python train.py --steps=9500 --warmup_steps=190 --weight_decay=0.0
Rows from block 8, named by matrix and row number. Rows with one number belong to one channel. Each number is 50 + 10 x the weight over its row's rms, rounded and kept within 0 to 99. All counts start at 0. After the name is the row's rms in percent of the matrix's.
# convs0: first 3x3 conv, stride 2 (model.blocks.8.convs.0.weight, 192x96x3x3), inputs 80-87, a 3x3 kernel for each
# convs1: second 3x3 conv (model.blocks.8.convs.1.weight, 192x192x3x3, transposed), outputs 80-87, a 3x3 kernel for each
convs0.7 098:35 48 41 34 36 34 60 50 39 59 71 56 49 60 41 49 49 54 70 70 53 55 45 58 58 50 53 55 59 50 63 52 38 67 47 40 50 57 51 53 51 40 50 39 49 57 36 59 65 52 60 65 63 65 33 36 51 59 46 53 38 38 40 44 55 48 49 32 41 45 38 48
convs0.8 100:50 62 50 55 61 31 48 50 52 64 54 47 67 55 38 58 65 54 55 55 67 47 45 57 44 41 38 49 44 53 47 58 53 43 58 51 51 46 49 29 39 53 38 33 41 48 44 47 45 43 43 62 64 51 41 29 45 46 49 59 47 50 53 60 61 59 54 63 68 56 59 58
convs0.9 098:54 60 58 43 50 51 38 55 52 56 33 42 49 18 22 59 49 28 58 67 42 57 57 47 62 39 40 45 48 53 62 46 44 65 47 39 52 51 57 60 53 73 49 72 73 61 39 37 51 61 50 48 51 45 43 55 57 50 49 62 39 45 68 58 64 61 73 66 62 66 73 61
convs0.10 099:63 58 49 54 35 71 45 40 58 39 51 72 42 59 68 51 59 52 42 64 56 45 48 51 43 53 65 44 48 46 39 46 31 36 42 31 35 39 66 41 59 63 53 57 51 37 40 49 40 30 37 26 30 42 44 45 42 71 56 46 65 59 60 50 55 37 59 53 50 51 48 63
convs0.11 104:53 59 56 55 59 62 44 47 46 39 60 49 42 46 43 55 56 54 45 37 44 44 45 40 49 65 37 42 42 44 46 44 52 56 36 30 56 62 49 60 67 67 57 66 59 53 63 54 60 56 47 60 55 46 58 52 70 60 51 58 51 44 37 58 46 47 58 51 52 52 41 51
convs0.12 097:52 32 29 51 45 27 56 61 33 34 37 46 24 38 38 37 28 32 37 43 54 43 46 49 44 46 44 39 45 49 35 40 47 38 37 48 42 44 47 44 55 54 48 49 48 38 38 37 53 55 35 50 60 48 58 53 54 52 49 50 43 42 46 76 70 66 56 55 64 46 55 68
convs0.13 104:37 35 30 42 51 40 44 43 55 40 41 42 49 51 43 52 57 55 39 38 37 40 46 38 46 47 25 50 53 57 54 53 56 50 53 57 52 50 49 62 43 44 57 50 49 41 67 61 49 63 69 55 59 58 48 48 39 59 62 68 64 59 42 44 34 45 47 45 48 51 50 53
convs0.14 100:25 30 41 28 39 42 48 38 57 59 59 54 50 53 42 58 65 54 53 58 56 51 45 47 57 53 54 40 33 45 47 42 46 66 67 64 52 29 36 49 39 44 47 36 52 48 68 44 52 62 47 46 50 43 52 61 59 43 44 60 53 45 45 53 60 59 79 69 66 55 54 53
convs0.15 099:25 52 49 28 44 51 33 43 50 52 41 44 43 50 48 40 53 42 50 38 33 45 41 53 56 42 41 46 37 30 41 43 45 51 43 45 56 65 42 35 38 47 61 53 50 65 56 47 66 58 56 57 63 57 68 64 45 50 45 36 61 55 32 58 44 44 45 41 60 50 41 35
convs0.16 097:37 40 57 32 48 63 72 70 66 54 34 42 52 52 36 44 37 23 54 58 47 49 46 46 63 47 35 61 56 46 56 70 62 45 48 49 47 45 54 37 47 48 43 60 54 51 46 55 52 61 44 39 37 55 32 38 39 35 45 53 62 56 43 58 73 53 48 55 41 51 46 57
convs0.17 102:71 63 59 67 48 53 48 58 52 46 60 54 31 50 49 27 26 41 49 39 56 52 41 60 48 43 59 60 60 61 49 66 73 45 55 62 47 39 29 40 35 47 34 46 46 49 44 46 63 71 54 60 72 58 69 61 46 62 63 53 55 60 59 63 53 61 48 52 59 52 56 58
convs0.18 102:36 55 31 40 40 39 58 58 45 50 39 53 55 54 60 65 68 50 41 40 49 55 45 68 51 34 56 48 33 48 38 30 48 50 58 45 54 56 58 60 46 44 65 62 38 52 44 70 56 67 75 72 68 61 54 66 42 68 42 41 52 47 36 33 43 54 40 38 50 40 40 59
convs0.19 101:58 48 47 54 50 49 51 49 58 48 54 38 49 54 42 62 44 43 58 54 57 67 56 49 60 38 44 48 53 39 62 45 35 69 51 50 44 40 52 57 53 65 61 53 71 48 60 65 52 64 66 46 53 74 36 37 51 43 47 43 44 55 54 46 41 36 40 42 45 51 45 47
convs0.20 091:39 48 59 50 38 45 38 36 32 47 50 45 40 58 51 44 57 48 46 52 54 59 55 68 49 61 49 28 33 38 44 52 55 35 45 50 55 51 53 57 44 65 46 58 56 44 57 47 58 73 49 53 64 63 44 39 36 42 28 40 58 53 53 52 42 42 42 39 39 60 49 58
convs0.21 094:43 44 63 51 49 63 55 58 56 50 41 41 50 47 42 41 55 53 53 52 51 60 55 57 54 45 61 37 48 44 55 52 53 52 57 47 54 61 53 62 51 47 54 66 57 46 48 44 39 42 52 38 35 41 56 63 41 52 59 65 55 65 72 56 44 45 55 22 31 61 54 42
convs0.22 096:62 64 71 52 45 67 45 45 44 41 48 57 50 39 44 51 49 50 49 66 57 48 54 76 59 41 58 57 59 58 36 40 28 50 55 48 24 45 46 44 48 39 47 50 52 38 43 50 47 34 45 56 53 56 64 51 45 57 53 61 41 30 44 58 52 48 74 56 40 67 63 59
convs0.23 098:30 52 39 51 56 51 50 65 57 51 40 38 36 30 33 30 24 28 52 36 41 55 46 45 46 35 41 54 35 37 53 51 48 57 73 49 48 40 41 60 49 45 51 56 55 60 57 61 51 38 54 58 54 55 54 63 70 56 69 70 61 67 73 50 47 47 41 40 44 35 30 47
convs0.24 100:64 71 60 49 49 47 56 56 46 54 51 55 52 46 40 45 64 50 60 52 64 51 53 50 52 52 63 56 48 60 59 59 61 56 59 50 40 48 45 41 54 51 27 50 32 49 43 49 39 51 51 35 38 50 47 45 55 57 56 65 56 61 58 60 42 50 59 50 48 52 58 52
convs0.25 105:47 50 65 40 38 51 49 46 63 42 49 52 42 39 31 45 45 44 57 50 49 59 60 43 40 57 56 34 43 42 52 53 50 54 50 48 45 50 55 40 54 76 60 55 66 49 58 44 54 56 47 47 55 41 52 49 52 43 39 38 43 48 43 53 46 55 55 44 60 54 58 60
convs0.26 104:42 40 50 50 53 57 46 46 40 44 51 53 45 44 56 55 52 56 76 73 54 79 81 62 75 78 62 29 40 37 39 33 20 49 48 45 52 42 38 48 38 31 47 53 47 63 58 44 43 48 40 36 31 35 45 55 50 56 55 58 43 61 56 55 55 55 33 36 41 27 21 24
convs0.27 093:49 59 56 51 47 42 62 46 48 51 51 56 51 60 53 49 63 68 56 51 37 49 50 51 53 53 52 42 39 45 51 47 45 66 52 58 59 52 55 56 55 61 59 63 62 27 30 45 49 59 51 49 58 61 51 49 49 52 50 48 44 62 40 67 66 53 52 70 54 39 45 43
convs0.28 100:49 56 37 36 53 45 36 52 45 51 52 35 54 72 70 50 73 59 49 40 48 45 60 53 50 54 48 38 43 42 44 47 46 51 45 52 42 50 48 66 61 41 61 73 44 63 47 58 64 57 63 48 71 65 49 55 60 42 42 42 44 53 48 41 46 57 34 49 53 45 44 58
convs0.29 097:45 58 45 63 59 48 66 63 36 39 32 43 41 36 36 40 37 39 62 42 31 58 57 59 48 56 43 41 64 62 45 50 44 51 37 39 60 68 53 53 64 57 57 50 58 53 48 39 50 44 51 48 41 64 40 47 42 30 38 50 34 38 50 67 59 49 51 66 72 51 61 62
convs0.30 099:43 55 52 44 47 49 42 41 52 53 49 40 58 69 58 48 62 82 56 52 69 66 45 50 44 50 53 65 49 41 37 45 42 40 44 40 45 54 49 37 50 64 46 47 46 53 48 22 48 43 34 52 41 41 51 58 56 55 62 58 47 57 53 47 52 46 43 53 56 56 62 61
convs0.31 099:62 45 54 61 52 42 53 56 36 57 50 51 53 62 65 34 51 45 49 39 44 52 37 50 62 57 52 52 31 35 35 38 46 41 42 38 32 41 52 50 40 43 56 54 48 48 57 62 55 59 60 57 52 46 36 52 46 43 44 40 64 55 51 35 48 46 42 54 46 48 57 42
convs0.32 097:47 52 49 53 57 54 63 70 53 47 21 39 37 35 43 55 47 54 74 74 58 60 54 53 36 44 58 51 46 39 40 39 53 38 50 50 54 39 48 42 43 51 44 53 41 58 56 49 52 64 59 53 54 42 54 58 48 55 64 63 51 55 68 54 47 43 46 37 43 43 39 51
convs0.33 092:57 29 26 48 31 26 36 38 54 49 57 66 56 66 63 56 65 53 43 48 47 44 52 56 68 66 48 45 41 49 41 58 62 37 52 43 48 43 31 43 45 43 38 38 42 55 56 50 55 37 63 43 51 49 57 53 55 50 45 55 48 45 51 58 47 43 45 41 48 42 35 52
convs0.34 101:54 64 50 45 43 35 52 56 44 43 38 35 65 57 49 62 68 48 57 47 55 66 51 47 68 59 52 40 49 44 50 46 35 59 51 41 51 38 51 58 51 61 33 32 50 55 43 38 54 48 43 61 41 56 62 57 53 52 62 65 49 45 53 34 40 46 43 38 50 52 52 53
convs0.35 102:55 47 49 47 43 58 48 48 68 30 32 31 48 40 28 60 64 56 46 42 56 53 48 41 51 42 33 42 46 51 48 43 44 47 50 53 75 45 29 43 34 29 25 31 30 58 54 46 48 55 37 46 40 44 39 38 25 58 65 55 61 73 46 65 55 54 59 62 39 55 51 50
convs0.36 101:34 43 42 45 55 51 53 48 65 43 42 48 53 43 38 69 66 50 48 40 50 46 39 50 56 42 43 39 37 58 57 54 61 62 54 61 43 56 40 45 41 44 47 64 46 66 45 46 54 61 38 55 55 38 58 50 51 65 51 70 54 54 52 47 43 35 52 52 65 52 41 52
convs0.37 099:54 53 52 46 49 43 52 50 43 47 34 50 33 34 30 48 30 32 43 38 47 43 41 43 36 42 36 60 66 65 49 64 64 60 71 70 44 33 31 34 39 45 49 50 45 46 57 64 53 57 54 52 73 58 50 53 45 47 56 45 49 53 43 53 39 65 60 43 51 71 54 72
convs0.38 106:54 54 29 56 54 49 67 54 60 46 54 56 51 58 61 54 60 56 52 41 36 53 50 59 50 51 59 40 31 33 49 40 49 36 44 60 55 42 46 49 55 52 58 66 56 55 61 52 61 76 56 39 49 52 45 48 41 53 66 68 70 76 70 45 36 31 47 39 19 56 52 31
convs0.39 105:41 40 54 34 34 62 31 36 66 45 39 34 38 49 43 43 60 39 32 40 47 43 48 53 38 52 62 65 57 57 59 55 68 45 49 59 55 43 51 64 62 53 66 54 49 53 52 57 59 56 52 54 44 51 69 52 50 56 69 75 55 45 52 59 70 74 59 62 60 44 58 56
convs0.40 104:54 57 32 47 52 25 45 37 28 40 50 56 34 48 49 43 48 59 54 62 74 48 57 62 45 46 51 37 40 46 49 45 40 38 38 50 48 48 56 41 41 61 44 46 55 49 71 45 45 61 42 50 45 37 52 53 55 60 36 56 58 40 61 53 53 52 57 56 67 53 46 61
convs0.41 100:49 39 43 31 27 34 32 32 40 44 52 52 59 48 47 45 40 42 62 56 58 54 64 77 52 59 55 56 53 49 59 69 65 59 55 57 33 46 42 37 47 54 47 58 63 45 36 37 40 47 30 51 48 34 66 43 50 67 70 65 44 56 54 56 52 57 58 51 51 55 55 42
convs0.42 108:62 53 48 53 46 40 42 41 28 50 41 47 47 34 31 44 37 36 42 47 55 39 40 53 48 54 65 68 58 51 63 68 48 65 63 41 51 47 46 70 54 58 42 55 45 61 52 49 56 54 42 52 44 46 42 53 55 40 56 62 60 57 60 31 38 49 40 43 38 54 43 29
convs0.43 100:57 40 45 49 50 38 64 51 53 34 54 51 35 55 45 36 55 57 42 53 66 52 65 48 49 55 60 51 64 65 62 58 65 49 51 59 54 50 61 55 54 58 41 51 51 62 72 73 64 61 56 56 51 49 48 59 40 51 65 62 55 53 51 41 31 40 43 31 28 43 32 36
convs0.44 097:88 76 61 56 73 61 70 64 63 55 50 36 52 49 50 63 57 63 65 45 51 43 34 41 42 33 40 51 55 50 53 33 49 56 47 63 43 44 48 49 29 48 48 44 65 56 55 46 55 51 50 52 60 49 32 45 57 43 56 49 60 63 78 49 60 61 58 58 45 47 54 49
convs0.45 101:44 49 43 37 41 47 45 42 49 44 51 49 50 37 39 31 34 46 50 52 48 43 48 49 46 49 46 48 45 53 51 53 52 50 48 58 29 42 46 33 28 26 51 40 45 39 52 43 45 45 47 39 55 47 55 55 39 61 51 22 50 51 44 46 50 51 47 52 54 54 42 50
convs0.46 103:64 53 52 59 71 69 45 54 43 55 41 56 42 42 40 52 35 37 48 57 67 37 47 54 51 48 31 57 38 38 56 52 50 48 53 58 49 43 53 59 35 58 41 27 66 64 54 48 50 49 51 39 49 67 48 60 45 43 46 41 47 57 40 48 64 60 56 64 49 45 56 57
convs0.47 104:54 44 55 53 46 60 68 64 62 43 41 61 63 62 57 41 55 39 51 51 51 48 44 36 48 44 47 44 55 55 57 66 62 41 58 51 45 47 50 55 57 47 40 40 43 45 46 42 44 54 48 47 43 44 56 47 59 48 46 45 48 42 51 51 65 69 60 56 59 35 41 52
convs0.48 093:52 51 47 45 29 47 43 37 48 46 49 39 54 43 57 50 49 55 59 63 41 46 55 46 62 59 52 37 29 35 46 57 58 59 64 49 54 60 49 55 54 53 46 55 48 72 80 51 57 69 56 60 69 64 37 57 52 43 46 61 47 62 56 43 39 44 39 24 41 36 41 54
convs0.49 095:40 40 45 46 39 45 40 36 46 47 48 42 63 51 55 64 54 63 57 48 53 51 61 60 29 44 48 56 54 51 53 48 60 54 41 55 43 52 44 42 47 38 39 52 39 33 38 28 49 44 41 51 56 63 48 32 41 37 34 52 54 46 64 55 63 58 68 59 61 61 70 56
convs0.50 100:56 43 64 64 63 56 60 58 46 30 38 45 34 39 47 58 60 54 45 57 45 45 48 42 35 45 38 57 50 63 45 48 59 37 44 58 34 63 65 54 76 70 51 53 55 38 51 43 56 51 47 60 65 61 77 45 47 44 58 38 27 37 30 61 69 72 52 52 63 61 42 56
convs0.51 095:40 37 59 55 39 45 46 55 58 37 44 65 34 42 55 29 45 62 41 46 40 42 53 57 35 34 57 44 39 33 42 41 42 53 38 57 41 53 41 62 72 46 69 56 58 51 46 51 64 44 61 63 69 70 59 50 41 57 66 51 39 48 43 50 56 39 54 40 33 57 48 61
convs0.52 093:46 57 50 46 48 52 29 42 62 54 49 39 56 66 47 61 74 59 59 59 57 51 53 45 46 43 39 36 43 46 42 43 45 36 40 46 46 53 55 45 53 58 58 58 59 67 57 33 54 58 42 53 59 49 59 34 35 44 38 41 54 34 48 52 51 62 54 47 70 41 53 60
convs0.53 096:45 51 45 63 62 38 65 58 69 40 50 51 59 56 65 44 64 58 43 45 58 50 43 47 47 34 34 45 38 51 38 47 54 50 43 59 53 50 62 54 60 42 58 61 52 50 34 39 63 39 35 69 52 45 48 41 47 28 46 67 46 52 54 59 62 59 55 54 52 45 60 55
convs1.7 098:53 55 55 43 64 63 49 53 62 30 49 51 43 60 35 48 51 45 57 56 51 66 50 56 50 50 42 45 48 52 49 62 51 57 61 64 54 37 74 58 38 48 53 40 37 46 56 49 54 48 52 56 58 57 56 54 52 44 47 43 43 55 52 52 43 36 36 52 51 52 42 56
convs1.8 100:54 45 48 27 53 41 59 48 41 38 51 69 43 36 55 49 54 47 50 39 44 70 54 52 36 39 43 52 45 46 52 50 46 38 53 55 42 40 47 70 53 40 49 55 37 48 46 47 39 26 53 35 32 50 57 74 70 47 41 59 44 45 47 55 62 43 53 61 43 59 57 53
convs1.9 103:59 37 32 57 46 57 52 41 41 50 38 62 54 62 55 57 53 55 57 66 48 45 53 58 49 47 57 54 52 68 47 44 64 50 42 50 35 42 35 42 36 46 37 48 37 47 45 35 42 33 44 39 40 43 51 63 51 64 67 41 42 50 45 36 40 31 45 44 52 51 46 43
convs1.10 096:49 51 51 48 50 57 50 59 53 37 52 46 48 56 41 49 49 33 39 39 36 49 53 48 32 46 43 60 58 53 53 39 48 55 52 54 52 55 45 57 59 62 48 58 50 64 68 39 51 58 63 45 41 53 40 44 49 55 69 62 45 44 42 47 58 67 54 55 49 49 52 56
convs1.11 106:50 39 45 49 54 51 50 50 49 41 47 39 41 37 36 42 58 43 69 64 59 46 51 59 55 43 40 42 45 48 37 31 75 49 64 53 35 40 46 47 48 54 37 45 49 44 45 41 64 69 69 71 58 46 53 48 61 48 61 40 49 54 58 56 69 70 51 54 71 46 55 49
convs1.12 089:40 53 47 34 39 57 29 30 54 58 54 66 45 51 52 53 45 41 47 48 60 62 55 55 69 53 65 56 62 49 41 61 47 50 54 58 39 40 47 43 36 49 55 48 48 61 60 66 47 48 41 48 35 37 48 56 58 49 44 44 41 26 34 39 37 31 56 52 55 61 54 68
convs1.13 095:44 42 39 39 44 45 56 52 39 45 40 57 41 39 45 56 63 67 56 49 45 64 55 45 53 58 47 35 34 52 46 51 45 55 68 54 56 48 45 52 52 58 43 62 34 46 47 28 55 57 47 55 59 43 50 65 61 61 44 43 47 53 61 49 53 46 56 63 65 41 43 49
convs1.14 099:51 40 52 49 59 43 58 53 41 40 31 28 40 31 27 59 53 44 39 48 50 42 47 39 55 50 49 50 60 47 60 61 68 29 33 45 49 43 39 47 51 40 35 64 55 39 57 54 35 63 54 26 40 53 37 47 45 51 50 53 61 60 66 36 41 42 35 24 23 48 48 40
convs1.15 095:40 50 49 35 52 41 40 43 47 43 29 40 48 39 52 59 71 71 40 41 47 39 43 44 56 49 54 45 42 57 56 54 47 48 52 54 37 32 31 58 46 48 52 57 49 37 49 55 57 68 58 59 69 57 53 69 66 46 47 45 52 49 35 39 37 50 68 81 61 63 61 47
convs1.16 093:47 63 58 64 58 51 62 67 61 66 51 57 48 46 44 35 41 42 53 76 73 60 34 42 58 53 49 48 57 62 47 55 56 54 69 64 36 57 52 73 59 50 63 55 54 50 48 45 50 48 51 42 36 50 48 40 34 37 37 35 55 49 50 47 44 46 36 33 34 47 47 48
convs1.17 096:49 55 48 41 40 38 50 40 37 54 51 64 36 45 56 32 24 30 51 47 53 57 60 43 35 34 21 55 40 53 56 37 48 46 40 39 55 64 74 60 53 59 43 47 51 46 48 56 41 59 53 53 60 32 58 43 35 49 57 38 52 62 54 46 65 55 26 42 42 22 36 43
convs1.18 102:44 47 53 55 60 49 48 59 42 43 40 35 48 61 46 41 32 43 39 36 49 49 40 45 51 39 57 37 41 41 45 51 34 48 53 45 32 35 62 30 34 56 43 28 15 59 67 49 58 53 46 66 55 49 50 46 47 64 51 54 62 41 50 43 43 35 48 48 35 52 54 41
convs1.19 100:35 55 46 47 71 59 41 46 57 58 59 44 44 55 37 42 41 44 60 48 47 32 34 39 43 60 52 39 39 45 45 57 38 45 44 57 50 54 37 53 41 43 47 52 43 40 51 60 56 60 66 58 60 60 34 39 59 47 41 41 50 63 33 42 62 43 62 73 56 62 67 62
convs1.20 095:39 48 48 39 55 58 55 47 56 61 46 55 57 48 51 53 56 48 44 27 51 35 39 49 47 58 80 45 43 42 49 62 48 42 55 54 44 45 47 45 59 57 43 46 57 49 46 62 35 58 50 59 47 31 46 45 52 52 18 47 57 59 53 60 45 61 39 47 58 61 43 53
convs1.21 101:59 58 48 56 60 46 51 44 52 42 60 44 44 39 57 44 40 58 46 47 61 57 56 57 59 53 55 59 54 63 60 57 67 43 35 49 44 60 70 65 63 70 52 42 53 51 49 50 48 41 70 52 56 58 53 66 51 46 60 43 42 41 46 42 43 47 43 36 42 50 45 52
convs1.22 095:37 51 63 48 64 58 38 32 40 61 75 57 70 74 80 44 47 45 45 48 48 50 53 35 38 49 43 50 37 52 54 56 47 45 39 20 58 49 46 54 42 50 46 35 39 50 59 68 29 33 54 19 14 52 51 49 62 64 67 55 45 51 43 43 51 60 36 52 44 44 46 56
convs1.23 098:48 51 53 47 45 51 62 54 57 46 66 68 42 67 43 30 43 50 45 49 40 67 44 44 52 56 58 40 51 40 56 47 37 66 58 38 53 47 39 50 40 44 50 50 44 33 40 40 38 50 29 45 46 31 48 50 62 36 36 52 34 37 38 39 38 35 27 27 39 52 34 49
convs1.24 105:34 36 49 50 49 46 44 57 52 63 58 56 45 45 41 39 45 43 63 69 53 42 53 54 23 40 43 66 55 47 58 60 36 54 57 41 32 36 49 53 49 53 40 55 48 48 60 44 50 52 46 53 55 65 43 46 48 55 45 47 47 58 43 34 49 57 43 43 48 49 47 53
convs1.25 098:52 44 53 47 33 46 35 39 48 53 48 60 42 57 56 40 34 52 65 65 62 51 56 44 46 56 41 36 34 50 42 48 48 66 60 68 55 60 58 60 63 56 49 65 58 45 42 50 35 49 57 39 58 58 47 44 42 47 43 44 42 40 41 51 52 45 64 56 36 53 52 45
convs1.26 110:52 40 51 48 44 51 43 37 29 59 56 52 28 50 55 17 24 44 37 44 41 33 50 52 53 52 47 47 61 44 61 61 64 47 48 51 50 55 53 59 56 57 52 41 49 46 45 43 42 64 64 58 61 39 50 60 43 33 45 46 49 42 42 46 43 40 40 33 42 53 47 53
convs1.27 105:56 57 48 62 46 53 62 61 73 46 50 45 47 46 38 44 42 35 40 50 50 41 64 54 54 68 57 45 40 50 68 56 51 48 48 54 28 27 60 26 07 25 25 18 14 52 54 46 54 64 62 49 50 57 56 51 49 57 44 51 54 39 56 43 45 55 57 65 59 50 51 59
convs1.28 096:33 46 33 24 47 41 46 53 48 36 54 46 49 34 34 45 38 52 65 61 53 57 49 49 65 62 50 50 31 33 46 58 40 62 70 41 58 43 62 49 50 51 43 45 48 56 51 46 54 59 42 44 74 49 47 45 45 47 60 50 40 50 52 37 54 41 57 73 65 39 60 50
convs1.29 094:54 49 47 58 58 48 44 44 46 39 41 53 43 49 49 48 39 46 55 62 54 55 51 52 39 36 35 46 46 50 49 50 54 38 62 55 45 43 47 41 37 53 26 34 52 39 53 60 29 30 64 36 27 51 47 52 45 44 65 48 51 55 53 47 66 54 43 51 47 46 60 60
convs1.30 094:32 39 40 18 34 31 18 45 32 25 43 35 54 63 49 39 48 53 48 52 55 43 57 48 53 35 40 55 47 53 47 63 63 52 67 50 47 54 62 42 53 74 45 55 55 42 28 32 33 31 47 25 35 51 59 47 51 51 55 64 61 64 60 43 35 39 50 45 55 47 48 52
convs1.31 099:53 50 57 55 71 57 41 63 46 40 51 57 39 41 41 48 43 41 52 57 55 45 30 53 62 55 52 42 52 54 58 66 52 52 46 51 61 59 70 47 44 47 57 49 41 55 48 53 58 64 48 62 66 58 40 58 46 29 58 60 32 39 48 41 48 52 44 62 51 43 49 33
convs1.32 102:56 33 49 43 55 46 47 52 44 61 58 53 45 40 57 39 35 57 46 35 45 58 67 66 50 40 43 25 29 48 50 55 54 52 52 58 63 63 60 51 53 55 44 44 50 58 62 55 46 57 50 59 44 38 62 59 55 43 48 40 52 59 39 47 46 51 44 34 45 50 44 51
convs1.33 094:52 50 47 44 59 52 58 63 55 32 44 43 68 47 49 66 58 60 40 35 40 54 39 47 53 59 63 40 35 46 51 47 43 63 49 52 52 53 57 46 47 53 60 54 55 54 56 61 53 54 49 53 40 48 55 41 58 50 49 40 45 60 53 55 42 39 32 26 29 43 49 48
convs1.34 098:51 59 58 56 50 55 44 48 62 59 72 61 51 50 58 40 41 40 43 58 48 47 51 37 52 47 38 49 67 43 45 39 39 46 45 49 63 85 60 45 54 46 52 49 51 49 48 61 49 63 60 64 60 45 41 59 51 31 46 52 39 35 30 45 56 53 35 21 34 37 41 37
convs1.35 098:63 50 51 42 42 65 59 48 60 41 39 39 62 57 42 44 63 64 45 47 45 48 52 61 45 38 38 44 62 43 36 41 40 43 43 54 44 31 37 46 18 38 56 44 44 44 58 50 56 63 50 55 65 54 53 34 48 39 43 44 30 47 52 53 54 42 43 40 37 45 33 36
convs1.36 104:49 43 46 49 77 63 65 75 57 38 40 52 35 41 34 48 64 53 40 40 45 56 55 62 52 66 46 58 47 41 52 53 50 54 72 61 48 53 53 77 61 59 53 46 41 34 43 31 54 47 45 55 51 49 44 50 43 47 45 48 49 62 62 42 57 58 64 69 71 59 54 52
convs1.37 099:53 55 66 58 51 68 42 57 53 48 52 55 41 53 47 38 53 43 40 28 33 48 49 44 44 45 44 42 43 43 46 58 39 35 40 35 48 58 76 58 59 56 56 55 61 37 48 52 45 52 51 50 49 49 53 65 53 50 38 44 31 31 33 38 52 35 59 68 47 45 54 23
convs1.38 102:47 47 51 46 47 45 64 57 48 44 52 42 33 43 41 39 49 56 29 54 57 49 65 55 52 56 59 34 43 45 42 39 35 52 54 57 58 49 49 67 60 62 46 46 63 48 54 66 66 51 54 52 53 57 65 41 51 47 45 54 53 47 47 56 64 51 50 59 70 56 66 69
convs1.39 101:56 47 47 43 55 57 47 61 49 40 61 64 55 57 57 51 73 56 51 56 53 64 62 70 52 56 60 51 42 42 47 52 52 52 60 36 56 56 60 44 60 58 35 51 52 48 40 45 40 40 48 46 52 40 56 59 64 36 62 49 49 33 51 56 51 44 45 45 44 50 43 65
convs1.40 097:64 52 39 50 56 67 68 55 47 48 38 55 30 37 54 37 39 70 42 35 39 41 57 58 68 56 63 58 57 54 55 39 27 47 41 46 41 27 37 54 31 55 47 32 36 52 55 41 57 63 45 59 63 58 55 49 53 55 35 55 68 60 54 55 49 51 42 52 46 35 26 36
convs1.41 097:50 61 67 42 33 65 56 60 57 60 62 49 43 53 48 50 46 52 32 36 27 41 45 44 45 38 44 64 67 51 46 44 52 57 44 49 51 56 38 57 64 51 61 40 41 45 47 43 64 66 31 64 67 43 53 56 46 52 42 49 55 44 57 47 35 44 38 34 38 39 47 57
convs1.42 102:40 44 52 51 58 58 45 62 26 47 34 55 40 55 46 42 38 55 42 38 35 60 51 43 55 51 45 49 42 37 45 30 22 55 38 55 43 63 73 43 68 73 34 50 52 44 52 51 59 56 38 65 71 65 56 47 59 59 58 55 55 51 62 60 56 56 43 46 51 45 46 45
convs1.43 097:37 36 44 35 21 26 37 46 40 63 50 53 71 63 67 64 70 56 57 42 51 58 40 40 36 34 42 33 36 43 31 24 21 49 69 46 51 53 80 53 56 62 42 52 41 57 58 47 56 60 48 41 53 54 63 61 65 52 46 48 52 53 42 48 51 40 32 19 31 41 31 31
convs1.44 109:44 47 55 55 34 38 36 30 38 44 60 52 55 54 37 48 59 45 56 54 51 45 40 46 46 48 50 35 35 36 52 48 36 53 52 50 66 62 68 53 45 46 55 54 56 50 43 41 59 49 60 54 30 40 61 43 54 76 48 49 54 57 41 45 47 47 60 63 55 54 54 56
convs1.45 103:60 59 53 49 49 51 42 39 40 54 50 50 48 36 41 73 63 40 36 34 38 50 39 38 39 37 32 49 41 44 47 29 43 49 46 46 61 56 46 49 62 56 51 52 50 45 46 44 62 44 53 50 60 48 42 48 52 43 37 46 48 44 44 43 35 44 51 60 45 42 45 42
convs1.46 104:49 42 34 49 47 48 48 45 46 50 33 28 46 43 28 57 51 46 60 58 69 58 53 59 44 39 43 43 55 60 43 51 58 43 59 59 47 49 31 52 49 42 45 62 46 63 70 37 48 55 45 50 51 61 46 35 51 49 42 40 56 40 41 48 38 50 36 43 43 52 46 46
convs1.47 104:58 61 52 61 67 61 62 56 54 50 58 46 51 54 51 60 48 55 45 43 36 58 46 33 35 51 48 62 54 47 51 48 54 52 41 67 33 35 45 61 50 54 45 46 41 52 47 57 52 47 35 47 53 51 48 47 44 40 25 39 56 40 65 63 61 54 58 61 52 58 52 43
convs1.48 093:40 50 43 41 56 53 48 56 52 58 51 57 42 41 63 49 50 65 34 24 30 52 51 38 54 55 56 38 40 36 45 41 38 47 44 48 57 51 59 57 47 53 43 52 58 60 54 58 46 61 44 69 70 57 35 55 65 49 54 51 41 53 55 71 78 56 70 81 72 60 56 52
convs1.49 099:62 55 65 45 42 45 49 52 74 48 45 59 40 44 50 28 54 47 54 56 41 51 59 39 58 38 39 50 58 54 39 47 55 51 42 44 49 41 36 38 30 33 50 41 36 59 55 58 54 48 39 47 49 42 38 48 53 51 54 55 48 53 54 38 44 26 39 38 29 37 39 40
convs1.50 094:49 54 53 61 55 60 53 43 40 45 44 54 60 57 51 33 42 41 69 64 53 39 55 43 52 61 68 26 21 29 48 52 48 57 56 48 38 56 42 55 51 50 57 60 40 44 44 40 46 50 36 44 55 53 50 56 61 57 65 59 46 39 40 64 79 59 64 64 53 62 60 40
convs1.51 096:46 48 51 44 58 46 58 55 49 44 37 41 56 53 42 41 50 50 40 19 31 48 51 53 56 62 47 40 29 30 65 38 35 61 44 40 44 46 61 40 39 70 46 44 41 61 52 50 50 60 46 35 52 44 64 70 58 49 65 52 52 42 47 49 50 47 45 57 54 52 52 53
convs1.52 096:55 53 42 30 44 53 36 40 55 41 46 55 59 50 50 49 37 33 51 48 54 52 59 53 54 63 59 45 53 45 35 49 44 55 52 57 61 55 62 47 41 45 38 32 30 51 49 58 42 60 44 40 53 39 54 37 45 39 51 45 46 63 52 47 52 36 42 55 44 47 65 47
convs1.53 101:48 50 48 48 63 52 62 51 55 60 57 49 51 39 39 49 49 38 35 41 44 57 47 57 46 51 53 54 60 66 63 52 58 46 29 29 44 37 42 17 32 33 34 28 38 57 43 56 50 37 40 37 33 42 57 53 43 35 47 51 39 36 56 47 52 42 50 44 37 58 55 48